config.toml
encoder_kernel_size = 3
encoder_avg_pool_shortcut = true
text_encoder_head_dim = 32
text_encoder_inner_norm = false
adamw_lr_other_params = 0.002
epochs = 15.9
adamw_weight_decay_other_params = 0.01
Rows from block 6 of the image encoder of a small contrastive image-text model, named by matrix and row number. Rows with one number belong to one channel. Each number is 200 + 40 x the weight over its row's rms, rounded and kept within 0 to 999. All counts start at 0.
After each channel's rows are labels from the 100 images, of 14976, where the channel reaches its highest value: "strongest on" is what is common among them. Only what is clearly more common there than usual is listed. The data: photos with spoken descriptions (Open Images, Localized Narratives). In brackets: how many of the 100, against the usual share in percent.
# convs0: first 3x3 conv (encoder.blocks.6.convs.0.weight, 112x112x3x3, each kernel summed), inputs 0-111
# convs1: second 3x3 conv (encoder.blocks.6.convs.1.weight, 112x112x3x3, transposed, each kernel summed), outputs 0-111

convs0.82,175,255,171,145,206,210,148,195,229,146,197,177,214,243,172,232,178,195,214,152,175,199,182,216,172,158,142,256,240,276,127,203,265,197,164,156,224,192,194,139,102,213,210,189,152,193,141,172,186,207,179,225,136,217,287,148,158,247,143,213,210,108,158,158,200,249,262,238,164,209,179,240,163,146,188,143,192,222,179,147,241,164,205,192,264,184,267,239,218,187,149,183,134,186,195,267,229,217,180,173,185,208,219,165,179,173,234,219,171,175,108,123
convs1.82,162,292,221,194,211,195,151,226,152,189,202,206,234,222,195,299,174,179,233,256,230,68,173,195,161,224,254,176,207,213,262,200,215,259,214,185,194,235,249,241,192,227,196,172,238,190,229,229,208,206,203,206,217,228,229,165,213,211,205,177,213,190,152,189,156,187,151,217,226,212,182,235,157,280,123,248,158,162,242,193,182,210,219,148,244,199,238,162,262,258,212,186,255,255,207,326,224,273,162,261,183,305,248,195,229,242,163,203,212,176,183,184
strongest on: text has "sky" (57 vs 24.3); text has "trees" (54 vs 26.9); text has "buildings" (30 vs 11)

convs0.94,195,171,139,169,258,162,182,149,162,148,148,172,234,164,228,144,257,195,172,221,187,197,199,203,167,166,208,161,246,148,142,175,201,181,152,143,234,226,193,211,137,187,161,229,161,185,138,120,194,116,236,201,150,125,178,193,254,169,241,168,136,162,254,107,198,193,185,114,217,167,153,188,222,137,154,186,234,137,190,198,230,198,193,234,193,158,207,175,137,174,159,122,300,216,174,204,164,198,144,207,155,180,187,142,194,152,187,160,199,177,169,189
convs1.94,178,119,204,197,187,259,203,200,178,255,198,171,188,173,160,182,180,239,244,243,152,113,191,240,190,211,214,236,197,241,253,201,198,265,217,151,153,204,198,105,247,294,190,246,283,199,165,149,262,253,157,165,168,252,190,163,164,210,230,247,227,288,134,231,202,145,235,214,200,206,199,219,194,223,172,271,183,220,222,222,186,267,252,265,139,139,243,178,172,160,237,228,209,172,251,214,228,211,176,163,198,138,276,206,189,159,234,167,172,215,223,248
strongest on: text has "two" (29 vs 11.4)

convs0.98,89,174,194,91,216,239,144,151,182,222,187,174,217,136,221,178,167,118,239,214,145,203,177,222,183,105,316,221,233,110,183,216,220,224,238,176,203,169,182,202,210,218,166,236,159,220,213,121,238,176,203,196,213,173,167,127,243,184,213,153,304,179,197,190,207,205,158,222,165,192,178,194,191,196,201,184,187,216,151,207,207,205,167,223,241,190,135,223,169,219,214,237,168,245,228,270,167,146,180,159,146,202,181,105,161,180,172,189,180,147,209,233
convs1.98,174,244,238,129,176,183,193,232,227,182,176,182,201,226,142,101,130,176,252,179,159,215,164,206,159,193,151,267,206,308,188,193,171,166,149,256,245,178,221,235,176,236,182,93,155,181,156,186,228,146,232,155,194,224,202,241,220,213,164,206,203,235,184,168,173,252,228,168,198,145,189,206,219,229,217,231,255,211,201,163,117,240,154,194,230,196,140,203,165,290,196,201,126,272,208,211,163,211,178,162,160,216,229,116,241,141,166,247,252,173,227,217
strongest on: text has "holding" (41 vs 16.7); text has "wearing" (30 vs 12.6); text has "woman" (26 vs 9.3)

convs0.39,234,207,238,167,174,200,163,178,155,185,186,180,163,260,172,176,154,239,233,181,142,222,194,168,211,155,278,189,221,113,236,205,235,199,278,214,182,237,127,161,201,234,242,290,150,151,185,224,207,172,173,134,185,209,156,207,260,135,202,214,245,217,153,236,195,261,143,172,200,180,181,212,240,160,239,223,156,244,182,213,167,281,142,198,181,188,208,257,207,207,165,190,224,227,211,190,100,207,161,95,215,231,147,174,225,219,189,136,146,116,152,172
convs1.39,241,194,177,158,239,214,253,203,189,148,286,193,165,182,149,144,163,196,134,191,204,142,197,240,104,182,160,255,209,251,229,182,225,242,165,236,136,213,223,168,139,206,180,184,208,197,227,315,231,200,194,153,141,224,185,268,126,192,219,214,168,257,255,203,148,255,208,187,248,145,164,164,136,204,247,188,193,208,211,173,237,183,243,140,143,218,223,151,223,193,228,175,109,174,203,213,168,257,210,136,196,202,140,244,216,172,227,185,241,231,133,214
strongest on: text has "holding" (37 vs 16.7); text has "two" (34 vs 11.4); text has "man" (30 vs 12.1)

convs0.11,142,201,183,135,246,121,193,194,294,213,137,177,136,175,188,153,251,223,179,158,208,206,202,237,208,205,229,251,220,149,288,178,114,215,137,153,203,139,149,212,185,134,269,167,200,194,173,193,224,214,182,117,127,219,261,200,145,152,164,168,240,188,205,202,260,219,186,271,188,215,225,202,206,199,162,236,167,211,188,222,267,165,264,202,211,209,169,138,194,262,201,209,250,255,189,191,208,163,184,188,194,219,145,162,245,224,175,156,194,222,300,178
convs1.11,180,194,262,154,212,178,255,228,156,251,270,201,181,276,173,151,160,158,217,147,234,249,138,225,182,194,171,202,226,213,221,172,186,218,202,190,147,185,216,195,242,200,218,211,174,284,129,285,237,237,158,186,190,193,174,188,103,153,203,185,210,240,185,179,174,118,176,199,212,107,187,229,219,178,194,176,167,209,243,169,274,177,208,150,161,165,295,212,175,200,273,241,193,149,154,144,174,142,292,169,186,214,167,218,146,218,243,180,160,181,258,222
strongest on: text has "man" (35 vs 12.1); text has "wearing" (31 vs 12.6); text has "two" (28 vs 11.4)

convs0.100,182,206,155,245,207,249,146,226,138,189,187,170,197,165,226,162,209,208,186,140,181,205,144,202,260,149,200,264,167,159,216,175,119,149,188,184,175,258,100,149,170,213,195,195,185,144,230,135,177,219,270,143,158,174,236,187,192,203,129,236,223,148,145,199,167,205,206,201,207,209,194,174,177,221,154,228,135,249,133,157,243,188,280,150,260,208,226,172,156,137,222,206,155,159,220,266,214,188,266,193,113,199,255,184,165,174,224,200,204,133,147,154
convs1.100,199,239,204,179,254,206,214,153,213,255,263,185,180,209,197,238,228,218,236,235,202,144,180,251,185,198,244,163,208,250,262,197,171,273,236,180,192,223,170,214,226,197,233,210,157,228,178,258,109,200,257,200,181,209,184,239,237,171,128,199,175,172,146,181,153,235,203,216,265,211,151,142,202,201,193,190,192,129,234,145,257,134,169,202,210,182,150,238,159,243,285,158,205,139,125,293,184,198,273,180,173,239,242,102,121,207,189,188,276,199,202,227
strongest on: text has "trees" (78 vs 26.9); text has "sky" (68 vs 24.3)

convs0.47,220,148,197,95,152,181,263,196,203,163,189,194,208,130,138,219,169,188,219,173,90,204,200,197,143,230,194,163,198,165,153,194,219,176,247,202,271,145,162,165,172,167,147,183,196,217,124,208,227,154,168,246,146,197,223,254,172,121,149,244,221,106,153,187,150,252,235,90,215,230,193,173,196,279,167,213,223,289,187,189,186,216,210,129,167,187,215,191,182,176,223,226,153,191,193,200,186,171,183,214,191,202,263,170,155,205,256,201,168,179,176,164
convs1.47,164,318,126,146,177,265,207,180,206,251,229,173,269,166,268,189,182,164,216,169,174,224,164,194,225,147,207,165,212,215,149,250,233,246,195,172,233,155,192,100,286,185,227,221,176,245,255,241,214,194,232,224,151,187,179,237,199,187,254,185,227,198,221,243,187,192,215,158,180,171,198,189,181,195,213,142,205,171,187,130,145,203,152,257,231,182,200,173,166,193,153,191,266,288,182,183,228,190,207,277,175,127,132,164,231,189,143,275,260,212,223,225
strongest on: text has "sky" (52 vs 24.3)

convs0.17,248,242,198,150,207,170,190,186,249,162,166,185,204,191,128,113,211,209,254,240,104,211,212,208,149,200,286,188,182,237,201,210,227,190,292,227,305,299,185,189,176,243,185,122,153,204,166,201,144,166,145,181,165,243,175,220,169,212,215,222,287,161,183,248,187,205,188,196,153,127,183,192,173,184,168,189,195,143,241,199,196,201,252,184,281,179,161,238,186,195,185,199,150,168,208,224,213,184,188,174,161,204,253,134,214,187,255,230,224,172,104,170
convs1.17,248,259,244,164,204,182,209,196,174,189,236,189,232,218,193,169,204,235,175,187,269,247,155,197,178,268,159,285,184,127,178,221,156,211,206,232,273,294,131,248,185,191,109,222,169,251,266,184,249,80,205,187,216,148,169,206,236,185,192,169,186,214,146,174,175,202,212,201,129,214,166,240,283,222,202,219,214,213,175,151,192,183,191,134,243,198,130,238,114,125,233,231,220,232,195,164,188,217,250,206,190,166,174,167,236,177,167,158,156,225,201,170
strongest on: text has "wearing" (33 vs 12.6)

convs0.43,168,212,203,129,228,137,153,217,159,161,140,175,191,191,126,190,154,181,232,281,172,180,252,201,214,180,202,187,215,233,131,170,202,223,234,215,170,180,156,198,239,154,212,201,207,258,224,194,187,150,277,209,184,169,171,208,313,250,88,211,199,96,163,219,227,166,207,171,245,172,184,212,208,201,262,160,136,184,201,141,146,175,199,191,286,219,207,164,210,162,210,142,161,176,143,152,205,209,256,200,228,199,173,170,170,191,196,136,182,168,105,232
convs1.43,241,172,247,220,220,203,199,173,111,248,184,149,209,273,155,193,156,243,231,165,173,249,158,249,201,176,131,224,216,169,157,159,150,215,223,168,188,228,159,168,207,212,158,207,240,155,186,167,180,189,237,174,176,250,220,190,157,173,196,263,261,254,171,94,271,177,133,200,176,247,160,246,200,237,173,195,259,212,258,246,200,241,139,207,221,188,246,172,84,267,208,199,161,198,196,236,204,181,197,175,231,125,163,176,184,270,206,216,138,129,218,172
strongest on: text has "wall" (51 vs 20.3); text has "standing" (48 vs 23.3); text has "woman" (25 vs 9.3)

convs0.26,223,142,140,140,174,189,155,193,122,135,169,211,204,183,104,178,169,183,216,151,71,150,180,146,216,236,273,178,213,225,180,203,283,209,188,197,170,147,179,160,180,141,256,260,187,196,248,175,189,140,228,215,192,178,123,174,229,295,208,214,193,171,161,151,225,215,192,182,150,278,179,224,202,208,236,130,163,232,226,202,176,206,199,205,155,257,205,174,232,224,200,156,224,114,216,223,189,236,202,163,162,231,249,223,165,244,199,178,182,198,265,185
convs1.26,195,219,194,195,244,232,159,155,194,306,165,174,194,195,220,222,158,158,156,184,245,246,163,183,226,196,282,186,147,202,233,173,286,150,223,122,157,180,211,270,236,175,228,89,193,162,159,153,210,142,227,224,142,79,206,202,213,161,272,212,170,183,184,184,256,170,227,208,215,202,193,277,255,197,239,198,223,156,202,196,165,192,221,253,248,201,127,127,180,241,185,211,228,183,175,199,229,155,236,178,235,153,216,164,186,122,191,176,178,205,156,184
strongest on: text has "sky" (53 vs 24.3)

convs0.108,216,193,115,151,291,131,188,174,177,213,188,156,212,172,219,197,244,216,180,206,180,185,179,192,200,196,137,259,211,140,247,240,171,219,171,144,105,197,245,213,180,214,281,183,217,221,222,172,216,187,149,219,165,193,155,250,222,168,214,215,214,169,161,132,190,180,140,211,256,165,200,193,223,120,199,212,177,205,125,235,136,201,205,155,294,170,238,172,226,212,205,154,176,172,218,199,88,227,177,213,164,166,188,131,190,192,145,135,169,257,217,106
convs1.108,213,142,223,283,231,202,185,205,219,184,209,213,131,152,148,221,259,273,202,187,185,201,206,223,212,240,225,136,194,205,234,168,208,285,156,212,200,147,219,217,238,216,261,207,194,189,106,219,262,217,109,203,234,124,235,163,121,203,213,187,180,254,161,195,184,194,208,199,200,246,189,158,230,156,220,246,208,178,160,232,226,203,243,205,154,197,238,189,226,206,209,191,69,196,200,225,158,166,220,223,123,100,260,105,141,194,224,196,163,203,221,193
strongest on: text has "two" (28 vs 11.4)

convs0.107,193,198,191,204,187,244,218,255,175,204,235,160,177,175,279,203,153,174,190,147,171,156,255,223,188,186,165,217,167,236,95,185,146,256,209,188,199,58,193,161,115,200,155,235,198,178,267,150,264,115,193,180,161,217,189,116,169,159,167,169,138,154,184,259,254,215,157,195,204,238,184,193,176,181,191,188,229,236,170,256,138,172,141,156,165,244,195,272,251,247,180,211,185,184,188,233,169,188,198,216,173,202,247,200,175,250,226,204,222,161,267,201
convs1.107,259,272,128,199,219,165,116,294,159,152,224,202,214,191,183,203,281,175,188,217,207,136,146,158,188,221,236,198,276,221,213,207,203,171,178,184,200,198,168,214,238,177,212,240,239,221,172,240,222,241,187,181,227,170,205,162,190,209,157,280,181,203,190,255,152,201,155,196,186,121,292,191,210,199,243,208,162,203,193,188,137,179,223,203,188,200,163,139,217,245,96,116,257,247,219,165,223,224,152,237,208,194,218,222,176,89,155,199,266,263,199,194
strongest on: text has "standing" (47 vs 23.3); text has "sitting" (37 vs 14.9); text has "table" (30 vs 13.1)

convs0.92,249,205,208,171,163,167,176,184,208,174,187,160,181,161,254,200,202,224,167,197,179,179,176,155,254,159,177,275,217,239,244,174,176,179,157,178,252,163,94,118,222,129,154,171,141,237,109,196,158,274,165,177,190,246,155,147,180,189,172,181,260,171,151,162,152,145,212,117,255,230,149,201,162,152,115,150,155,200,208,179,183,200,176,161,147,153,178,171,185,223,169,170,128,160,217,244,194,120,197,183,190,206,199,180,153,192,147,164,194,203,249,176
convs1.92,190,234,205,251,139,145,129,255,202,200,245,203,193,141,115,211,250,161,116,207,200,161,183,227,231,238,183,259,242,194,202,204,235,235,162,192,209,180,210,230,236,196,215,289,187,195,187,137,212,182,209,141,180,119,274,192,199,205,210,253,162,249,182,191,180,266,172,233,155,170,208,274,277,221,199,243,191,162,161,176,232,212,182,183,94,248,171,200,246,203,220,205,251,171,188,133,190,200,209,271,181,156,237,190,162,142,215,148,210,310,188,191
strongest on: text has "standing" (53 vs 23.3)

convs0.61,223,97,220,220,218,179,237,155,214,188,158,198,215,170,171,174,208,206,170,237,133,152,247,146,213,216,319,215,178,155,211,240,176,184,252,174,111,167,199,206,283,158,148,174,218,162,127,228,186,175,133,187,206,238,232,137,180,195,154,171,303,194,149,219,163,171,176,121,216,222,168,232,199,243,183,233,120,190,181,250,234,197,229,191,174,215,231,198,179,218,206,248,171,180,185,255,162,202,186,170,186,187,185,230,208,258,178,202,114,101,231,220
convs1.61,228,221,176,129,203,200,280,175,90,178,232,287,194,293,122,85,119,234,136,127,100,183,188,228,215,155,165,259,212,293,175,129,172,175,224,210,155,202,158,187,219,171,219,202,221,225,191,208,262,199,205,171,218,197,199,212,209,228,194,137,235,256,201,166,194,235,171,205,236,216,189,196,216,159,178,186,155,188,228,208,206,242,170,194,192,181,240,202,198,220,215,155,234,150,213,155,190,221,265,172,234,214,194,184,149,216,140,243,217,178,224,250
strongest on: text has "wall" (42 vs 20.3); text has "holding" (37 vs 16.7); text has "man" (36 vs 12.1); text has "table" (33 vs 13.1)

convs0.71,243,217,217,108,150,39,266,176,222,217,98,207,191,239,190,219,188,194,141,192,212,205,206,165,208,175,246,170,169,239,172,196,161,129,207,217,208,148,151,185,171,240,206,171,188,196,166,218,138,141,120,97,187,194,202,188,207,169,94,221,203,243,116,222,158,173,203,247,193,228,213,161,172,185,192,160,243,158,190,156,137,184,165,123,207,172,177,175,183,203,173,214,283,182,192,177,201,151,170,187,192,199,170,216,181,210,214,189,190,190,184,161
convs1.71,178,224,187,200,179,108,198,105,210,208,277,237,267,199,235,207,218,187,181,115,271,188,206,251,209,248,244,244,233,182,241,218,250,218,187,252,182,172,176,178,238,247,202,197,247,210,140,261,192,261,193,199,224,179,197,195,200,175,235,125,153,271,238,242,296,186,197,194,216,153,230,172,180,176,197,125,154,261,146,174,215,252,252,204,227,143,243,140,177,186,265,199,181,161,185,165,165,192,278,239,182,253,176,254,203,193,161,250,134,187,203,214
strongest on: text has "trees" (60 vs 26.9)

convs0.1,257,219,199,144,196,170,185,241,214,181,207,204,191,241,201,210,195,216,162,171,257,193,263,113,172,220,282,196,215,251,315,203,164,233,201,220,184,226,214,219,276,227,202,284,201,246,218,204,176,171,203,176,242,271,203,175,259,295,212,152,227,173,180,290,235,257,143,206,115,159,207,258,224,230,200,176,180,180,273,134,214,185,305,156,193,245,223,187,256,186,199,187,241,214,177,204,246,168,195,187,190,158,212,187,236,267,177,206,169,249,181,224
convs1.1,259,216,224,224,173,173,209,160,217,172,223,275,176,203,285,230,232,251,270,166,189,204,209,231,266,143,282,138,231,181,229,233,160,256,169,248,144,126,150,186,204,146,143,254,233,228,209,199,211,170,186,281,167,204,217,277,222,213,183,158,237,156,220,177,174,194,256,184,170,221,203,140,165,201,213,199,158,231,306,170,185,170,215,225,250,153,191,199,190,218,95,239,195,227,214,141,167,156,174,244,157,171,159,230,272,175,191,194,193,183,251,169
strongest on: text has "wall" (41 vs 20.3)

convs0.32,164,282,126,128,134,140,190,156,180,153,152,212,199,119,165,129,163,150,157,162,95,199,184,162,226,227,263,196,186,228,114,212,178,199,191,212,202,195,175,127,185,228,159,211,202,129,200,219,192,127,214,147,158,166,183,177,185,178,133,195,154,182,195,269,240,207,177,217,157,225,152,191,154,134,203,205,190,225,252,175,129,218,101,202,228,185,265,218,188,217,174,203,189,163,172,168,213,209,197,225,237,237,179,177,184,174,196,161,145,166,207,130
convs1.32,175,223,210,247,256,166,238,179,238,211,167,108,215,124,237,189,275,196,191,191,161,216,187,170,132,205,261,205,112,177,221,133,229,146,205,142,133,172,260,190,173,272,239,108,168,162,210,222,255,212,237,243,125,160,181,237,214,284,185,219,163,257,243,169,261,226,182,207,182,108,205,238,159,161,177,171,198,153,168,120,192,188,244,197,213,184,167,193,188,240,242,224,180,198,222,233,158,214,245,184,226,167,187,178,236,229,176,191,187,121,199,194
strongest on: text has "trees" (62 vs 26.9); text has "sky" (55 vs 24.3)

convs0.91,213,200,155,170,215,104,260,203,173,191,182,210,162,213,113,152,196,162,188,192,175,194,242,190,188,202,179,169,173,166,137,177,163,171,272,188,233,243,174,205,181,225,114,302,150,126,240,236,206,267,125,152,215,231,257,177,138,221,209,200,163,252,207,184,145,189,188,127,233,219,180,175,154,122,192,235,141,209,219,159,146,159,276,185,168,122,214,178,241,190,248,158,136,199,201,191,170,179,188,224,254,238,164,204,192,179,159,195,174,209,184,122
convs1.91,167,240,276,135,173,226,256,124,145,216,166,249,207,215,179,202,238,197,189,250,157,164,207,155,186,157,160,145,147,212,122,166,270,230,173,210,206,247,81,178,193,197,186,177,204,279,165,207,172,222,216,174,180,265,194,179,273,226,156,153,205,267,240,124,171,200,227,226,171,157,167,203,218,186,230,209,180,182,321,196,170,207,165,211,160,218,218,204,258,215,226,234,243,238,247,166,187,170,186,140,185,154,208,162,206,235,182,188,236,107,163,213
strongest on: text has "wall" (45 vs 20.3); text has "man" (29 vs 12.1)

convs0.75,194,166,190,146,145,193,198,180,159,180,254,216,175,177,134,172,159,195,166,145,155,246,163,200,229,126,254,163,161,269,230,206,157,149,159,185,143,257,192,255,244,189,213,181,190,240,199,232,188,150,257,174,198,166,229,184,199,180,199,198,91,148,165,242,108,200,140,118,225,193,162,166,151,191,209,181,166,226,189,238,185,193,118,198,297,222,245,211,152,238,184,146,243,190,180,167,180,170,177,188,134,234,254,136,286,218,193,196,158,187,210,227
convs1.75,202,130,191,187,202,272,262,169,236,159,218,210,185,216,125,213,211,165,177,203,151,149,234,190,160,245,220,307,145,214,222,143,185,246,201,177,167,237,96,210,213,200,165,240,237,185,143,305,214,189,181,169,142,195,199,160,160,189,109,164,188,255,194,199,232,218,183,195,198,98,271,209,211,155,225,165,145,230,183,194,282,252,189,215,161,191,194,208,162,233,185,170,128,173,183,188,232,154,249,244,187,185,178,141,160,176,209,162,246,234,242,178
strongest on: text has "sitting" (45 vs 14.9); text has "table" (33 vs 13.1)

convs0.42,192,192,164,198,212,49,202,198,215,168,102,221,185,241,239,232,154,211,187,199,165,278,230,268,202,224,217,221,212,178,166,219,152,153,222,219,176,177,169,127,197,200,177,274,230,189,177,210,137,197,233,211,170,216,166,212,212,196,119,287,195,233,147,211,160,197,189,263,224,115,203,148,183,168,156,239,233,233,179,237,106,177,159,168,182,197,163,192,108,176,228,211,180,190,234,221,236,148,174,179,152,221,221,180,205,164,188,184,265,118,246,211
convs1.42,188,235,237,228,237,126,124,227,265,302,236,152,228,209,170,216,199,154,219,106,197,237,182,175,174,204,222,204,259,198,212,213,149,243,159,243,244,165,111,203,225,205,256,192,269,179,161,217,199,197,191,263,207,189,165,208,89,224,182,243,160,135,242,192,176,180,223,220,238,196,195,135,175,159,197,186,249,174,244,196,155,133,230,200,210,163,191,184,175,185,241,214,202,166,216,168,225,154,273,177,216,232,232,190,262,272,155,117,258,257,213,189
strongest on: text has "trees" (67 vs 26.9); text has "sky" (50 vs 24.3); text has "grass" (25 vs 9.8)

convs0.38,155,99,164,185,198,114,149,197,193,222,195,219,206,203,218,185,125,193,145,271,184,193,172,232,222,241,247,97,166,203,179,196,204,209,161,180,196,158,202,166,176,152,254,202,247,209,124,197,163,209,177,106,170,174,132,205,201,187,163,182,227,216,171,245,237,156,166,274,175,278,238,188,165,134,148,241,244,192,189,272,151,153,211,167,182,175,115,184,202,218,216,220,222,148,175,253,259,165,218,201,195,240,200,227,183,175,206,261,107,194,218,161
convs1.38,212,207,93,163,231,182,175,164,251,139,225,259,256,182,215,169,244,190,209,225,224,199,183,257,251,153,228,231,212,213,202,183,296,181,130,220,179,159,198,221,190,162,149,124,180,199,201,268,178,169,185,256,225,176,205,228,149,130,165,212,247,209,212,147,164,128,181,127,228,178,243,255,230,193,258,138,185,185,176,174,170,141,149,231,196,214,173,176,212,148,247,184,236,151,186,234,256,210,308,166,186,279,259,208,215,191,180,181,145,231,205,239
strongest on: text has "trees" (61 vs 26.9); text has "sky" (52 vs 24.3)

convs0.12,196,183,230,174,145,219,193,198,206,200,170,188,181,192,151,230,120,194,254,231,162,172,209,234,208,157,106,227,209,220,200,132,224,220,243,283,181,240,172,198,188,181,250,200,190,251,203,174,210,233,175,122,191,227,186,210,210,230,200,182,131,265,141,138,132,166,173,248,204,181,209,217,120,155,145,149,163,199,203,259,161,196,276,185,250,121,150,164,219,221,244,246,132,182,206,151,172,192,185,277,170,208,107,258,235,157,217,167,209,132,241,166
convs1.12,223,204,214,201,194,190,261,222,168,285,157,300,192,255,164,178,194,176,194,176,182,197,216,91,171,195,154,189,230,224,152,215,192,163,163,293,233,219,218,208,146,133,237,175,210,131,160,252,223,197,219,210,229,193,217,166,239,203,195,181,81,280,205,194,285,198,168,253,196,219,191,233,210,145,161,235,234,196,219,256,208,224,134,124,239,166,161,226,193,177,237,130,200,186,183,132,230,154,197,168,167,192,201,140,214,199,134,170,251,168,200,156
strongest on: text has "wearing" (40 vs 12.6); text has "holding" (37 vs 16.7); text has "man" (33 vs 12.1)

convs0.88,148,270,212,146,147,170,227,245,182,192,218,181,143,230,145,195,228,176,140,164,173,179,189,242,206,146,161,200,224,142,181,116,196,241,219,173,155,118,216,221,131,134,162,204,211,177,192,204,224,243,189,119,172,185,163,164,180,149,144,188,113,160,112,105,173,230,209,196,254,192,192,205,121,149,226,208,207,237,208,175,199,194,182,157,159,216,216,163,184,194,176,139,226,174,198,196,226,222,179,160,201,279,222,135,267,194,137,120,212,184,204,248
convs1.88,237,230,113,218,167,249,211,220,217,150,147,151,228,224,115,223,151,160,199,170,200,172,150,116,150,221,177,269,181,306,209,213,306,143,184,164,226,248,197,230,149,203,212,259,180,152,225,152,166,148,192,210,174,185,152,243,226,256,175,220,196,212,216,190,236,214,272,231,214,148,177,144,213,196,172,171,212,122,195,229,208,255,197,195,167,150,209,167,183,228,170,155,179,147,184,180,176,283,181,104,251,179,201,241,165,177,211,197,222,178,238,168
strongest on: text has "standing" (51 vs 23.3); text has "wall" (45 vs 20.3); text has "wearing" (32 vs 12.6); text has "two" (31 vs 11.4)

convs0.37,232,152,228,243,173,232,224,115,232,173,213,185,168,83,243,115,152,181,126,224,202,212,189,153,220,159,211,280,184,113,162,236,178,197,259,233,154,208,174,177,214,200,216,163,238,160,167,205,202,194,190,144,199,212,204,179,205,218,193,232,75,146,171,175,257,239,206,179,201,240,209,162,177,128,228,199,154,222,163,167,207,128,108,109,184,274,211,186,214,177,199,187,206,172,164,200,239,225,217,158,206,235,146,252,173,211,193,242,177,188,227,241
convs1.37,148,205,183,162,222,209,279,252,185,165,231,293,213,238,198,180,167,200,223,211,204,165,185,245,211,192,113,164,219,321,274,157,231,230,208,198,170,249,205,135,224,157,213,211,166,304,155,189,170,163,165,206,169,173,208,210,250,213,149,151,241,224,185,144,228,227,272,173,198,136,182,190,273,187,258,221,199,138,240,120,180,206,221,202,183,148,195,164,219,225,127,241,251,240,226,260,188,212,206,163,190,208,245,277,202,194,175,235,200,142,223,221
strongest on: text has "sitting" (43 vs 14.9); text has "wall" (42 vs 20.3)

convs0.13,210,240,220,118,154,137,105,173,149,226,245,195,206,212,195,176,207,201,181,200,220,173,144,293,166,157,198,152,212,153,183,140,268,203,202,174,213,212,166,218,102,175,175,147,213,212,134,136,196,135,146,198,233,184,138,260,272,219,209,189,242,222,238,191,131,257,244,115,182,225,178,158,139,130,252,175,235,232,209,231,165,205,199,131,172,135,168,206,217,186,230,248,186,214,165,203,186,245,172,189,193,189,223,222,186,204,230,126,138,186,196,228
convs1.13,228,235,252,147,252,273,178,204,207,191,137,136,307,194,213,163,241,261,186,239,208,186,190,178,227,216,161,255,253,190,193,200,165,228,161,234,263,242,230,209,187,309,181,230,250,190,255,229,227,266,205,114,157,188,196,158,188,221,217,208,166,245,215,154,273,202,297,172,201,248,198,166,219,201,178,265,194,229,242,213,191,252,144,202,187,153,191,177,186,136,243,238,136,174,256,186,244,196,247,195,163,170,277,196,169,134,181,173,179,187,197,183
strongest on: text has "holding" (38 vs 16.7); text has "wearing" (32 vs 12.6)

convs0.53,210,245,241,131,221,165,189,180,154,189,220,202,162,168,273,122,216,165,221,289,213,196,179,160,142,206,227,202,228,321,168,218,228,156,224,199,184,185,148,207,145,201,172,229,232,215,266,192,180,263,185,158,191,176,163,231,192,215,264,40,226,287,221,170,158,240,162,203,231,137,199,214,172,110,224,174,186,184,196,209,163,165,222,257,165,235,241,177,183,169,204,170,140,203,213,189,232,291,212,173,191,168,184,205,219,205,192,218,207,169,155,190
convs1.53,248,191,285,245,254,281,124,221,228,217,145,228,150,180,233,118,161,131,208,204,222,183,208,222,248,145,251,194,216,146,141,238,164,253,237,133,181,187,256,233,152,220,216,206,193,231,195,240,135,184,203,190,196,213,259,184,245,159,245,227,255,203,205,184,266,212,253,229,250,178,175,212,158,202,235,225,125,236,211,159,243,188,208,158,244,203,106,230,127,212,144,185,152,218,236,215,225,220,176,284,218,175,200,239,256,225,168,238,160,246,182,199
strongest on: text has "wearing" (30 vs 12.6)

convs0.15,266,247,172,184,233,199,233,216,183,185,257,119,177,54,169,186,204,191,185,166,251,204,236,233,155,175,178,200,194,173,141,161,202,291,150,193,211,225,194,182,156,143,199,242,76,172,124,100,194,189,191,186,231,213,235,188,178,207,161,173,174,200,192,174,239,210,152,246,265,212,137,185,225,169,193,174,226,189,101,185,219,180,170,184,114,196,213,206,178,185,203,196,154,187,161,207,145,229,138,177,228,188,247,183,224,220,188,201,273,238,168,182
convs1.15,202,176,193,167,219,205,177,232,191,193,255,245,191,184,188,194,242,199,199,270,180,185,204,145,232,234,217,193,199,173,207,209,228,196,201,170,150,260,192,228,178,208,160,242,216,233,141,199,181,177,161,127,205,180,222,253,142,228,240,287,147,214,136,236,179,220,278,245,260,184,246,98,178,146,170,230,130,193,269,209,143,243,239,196,93,237,241,175,209,217,164,298,126,223,217,189,241,210,201,167,212,162,179,222,113,148,175,140,199,217,127,172
strongest on: text has "sitting" (33 vs 14.9)

convs0.95,170,180,262,180,172,70,193,187,196,237,229,142,176,188,146,202,191,188,191,245,165,225,163,193,176,172,175,176,196,190,167,244,209,175,218,186,159,142,179,226,247,204,172,141,177,234,148,194,164,124,207,110,221,230,137,174,152,234,163,204,85,177,213,203,84,145,230,191,164,240,180,198,166,137,189,133,248,124,154,138,165,223,177,180,136,184,182,222,149,188,186,132,154,209,179,223,198,186,201,236,151,248,188,205,199,224,199,163,164,157,245,203
convs1.95,213,166,193,216,259,255,229,243,168,198,171,183,224,171,119,182,215,166,231,217,200,161,180,175,215,235,210,242,200,265,235,217,256,240,196,130,141,203,191,196,216,169,185,234,204,212,167,269,144,226,147,198,240,173,242,183,196,158,120,146,220,244,172,156,288,257,200,243,176,156,191,216,191,211,174,169,210,149,291,181,280,239,198,136,177,132,239,215,255,214,138,251,264,242,222,142,184,178,176,230,171,166,265,230,147,147,153,169,203,290,228,233
strongest on: text has "standing" (57 vs 23.3)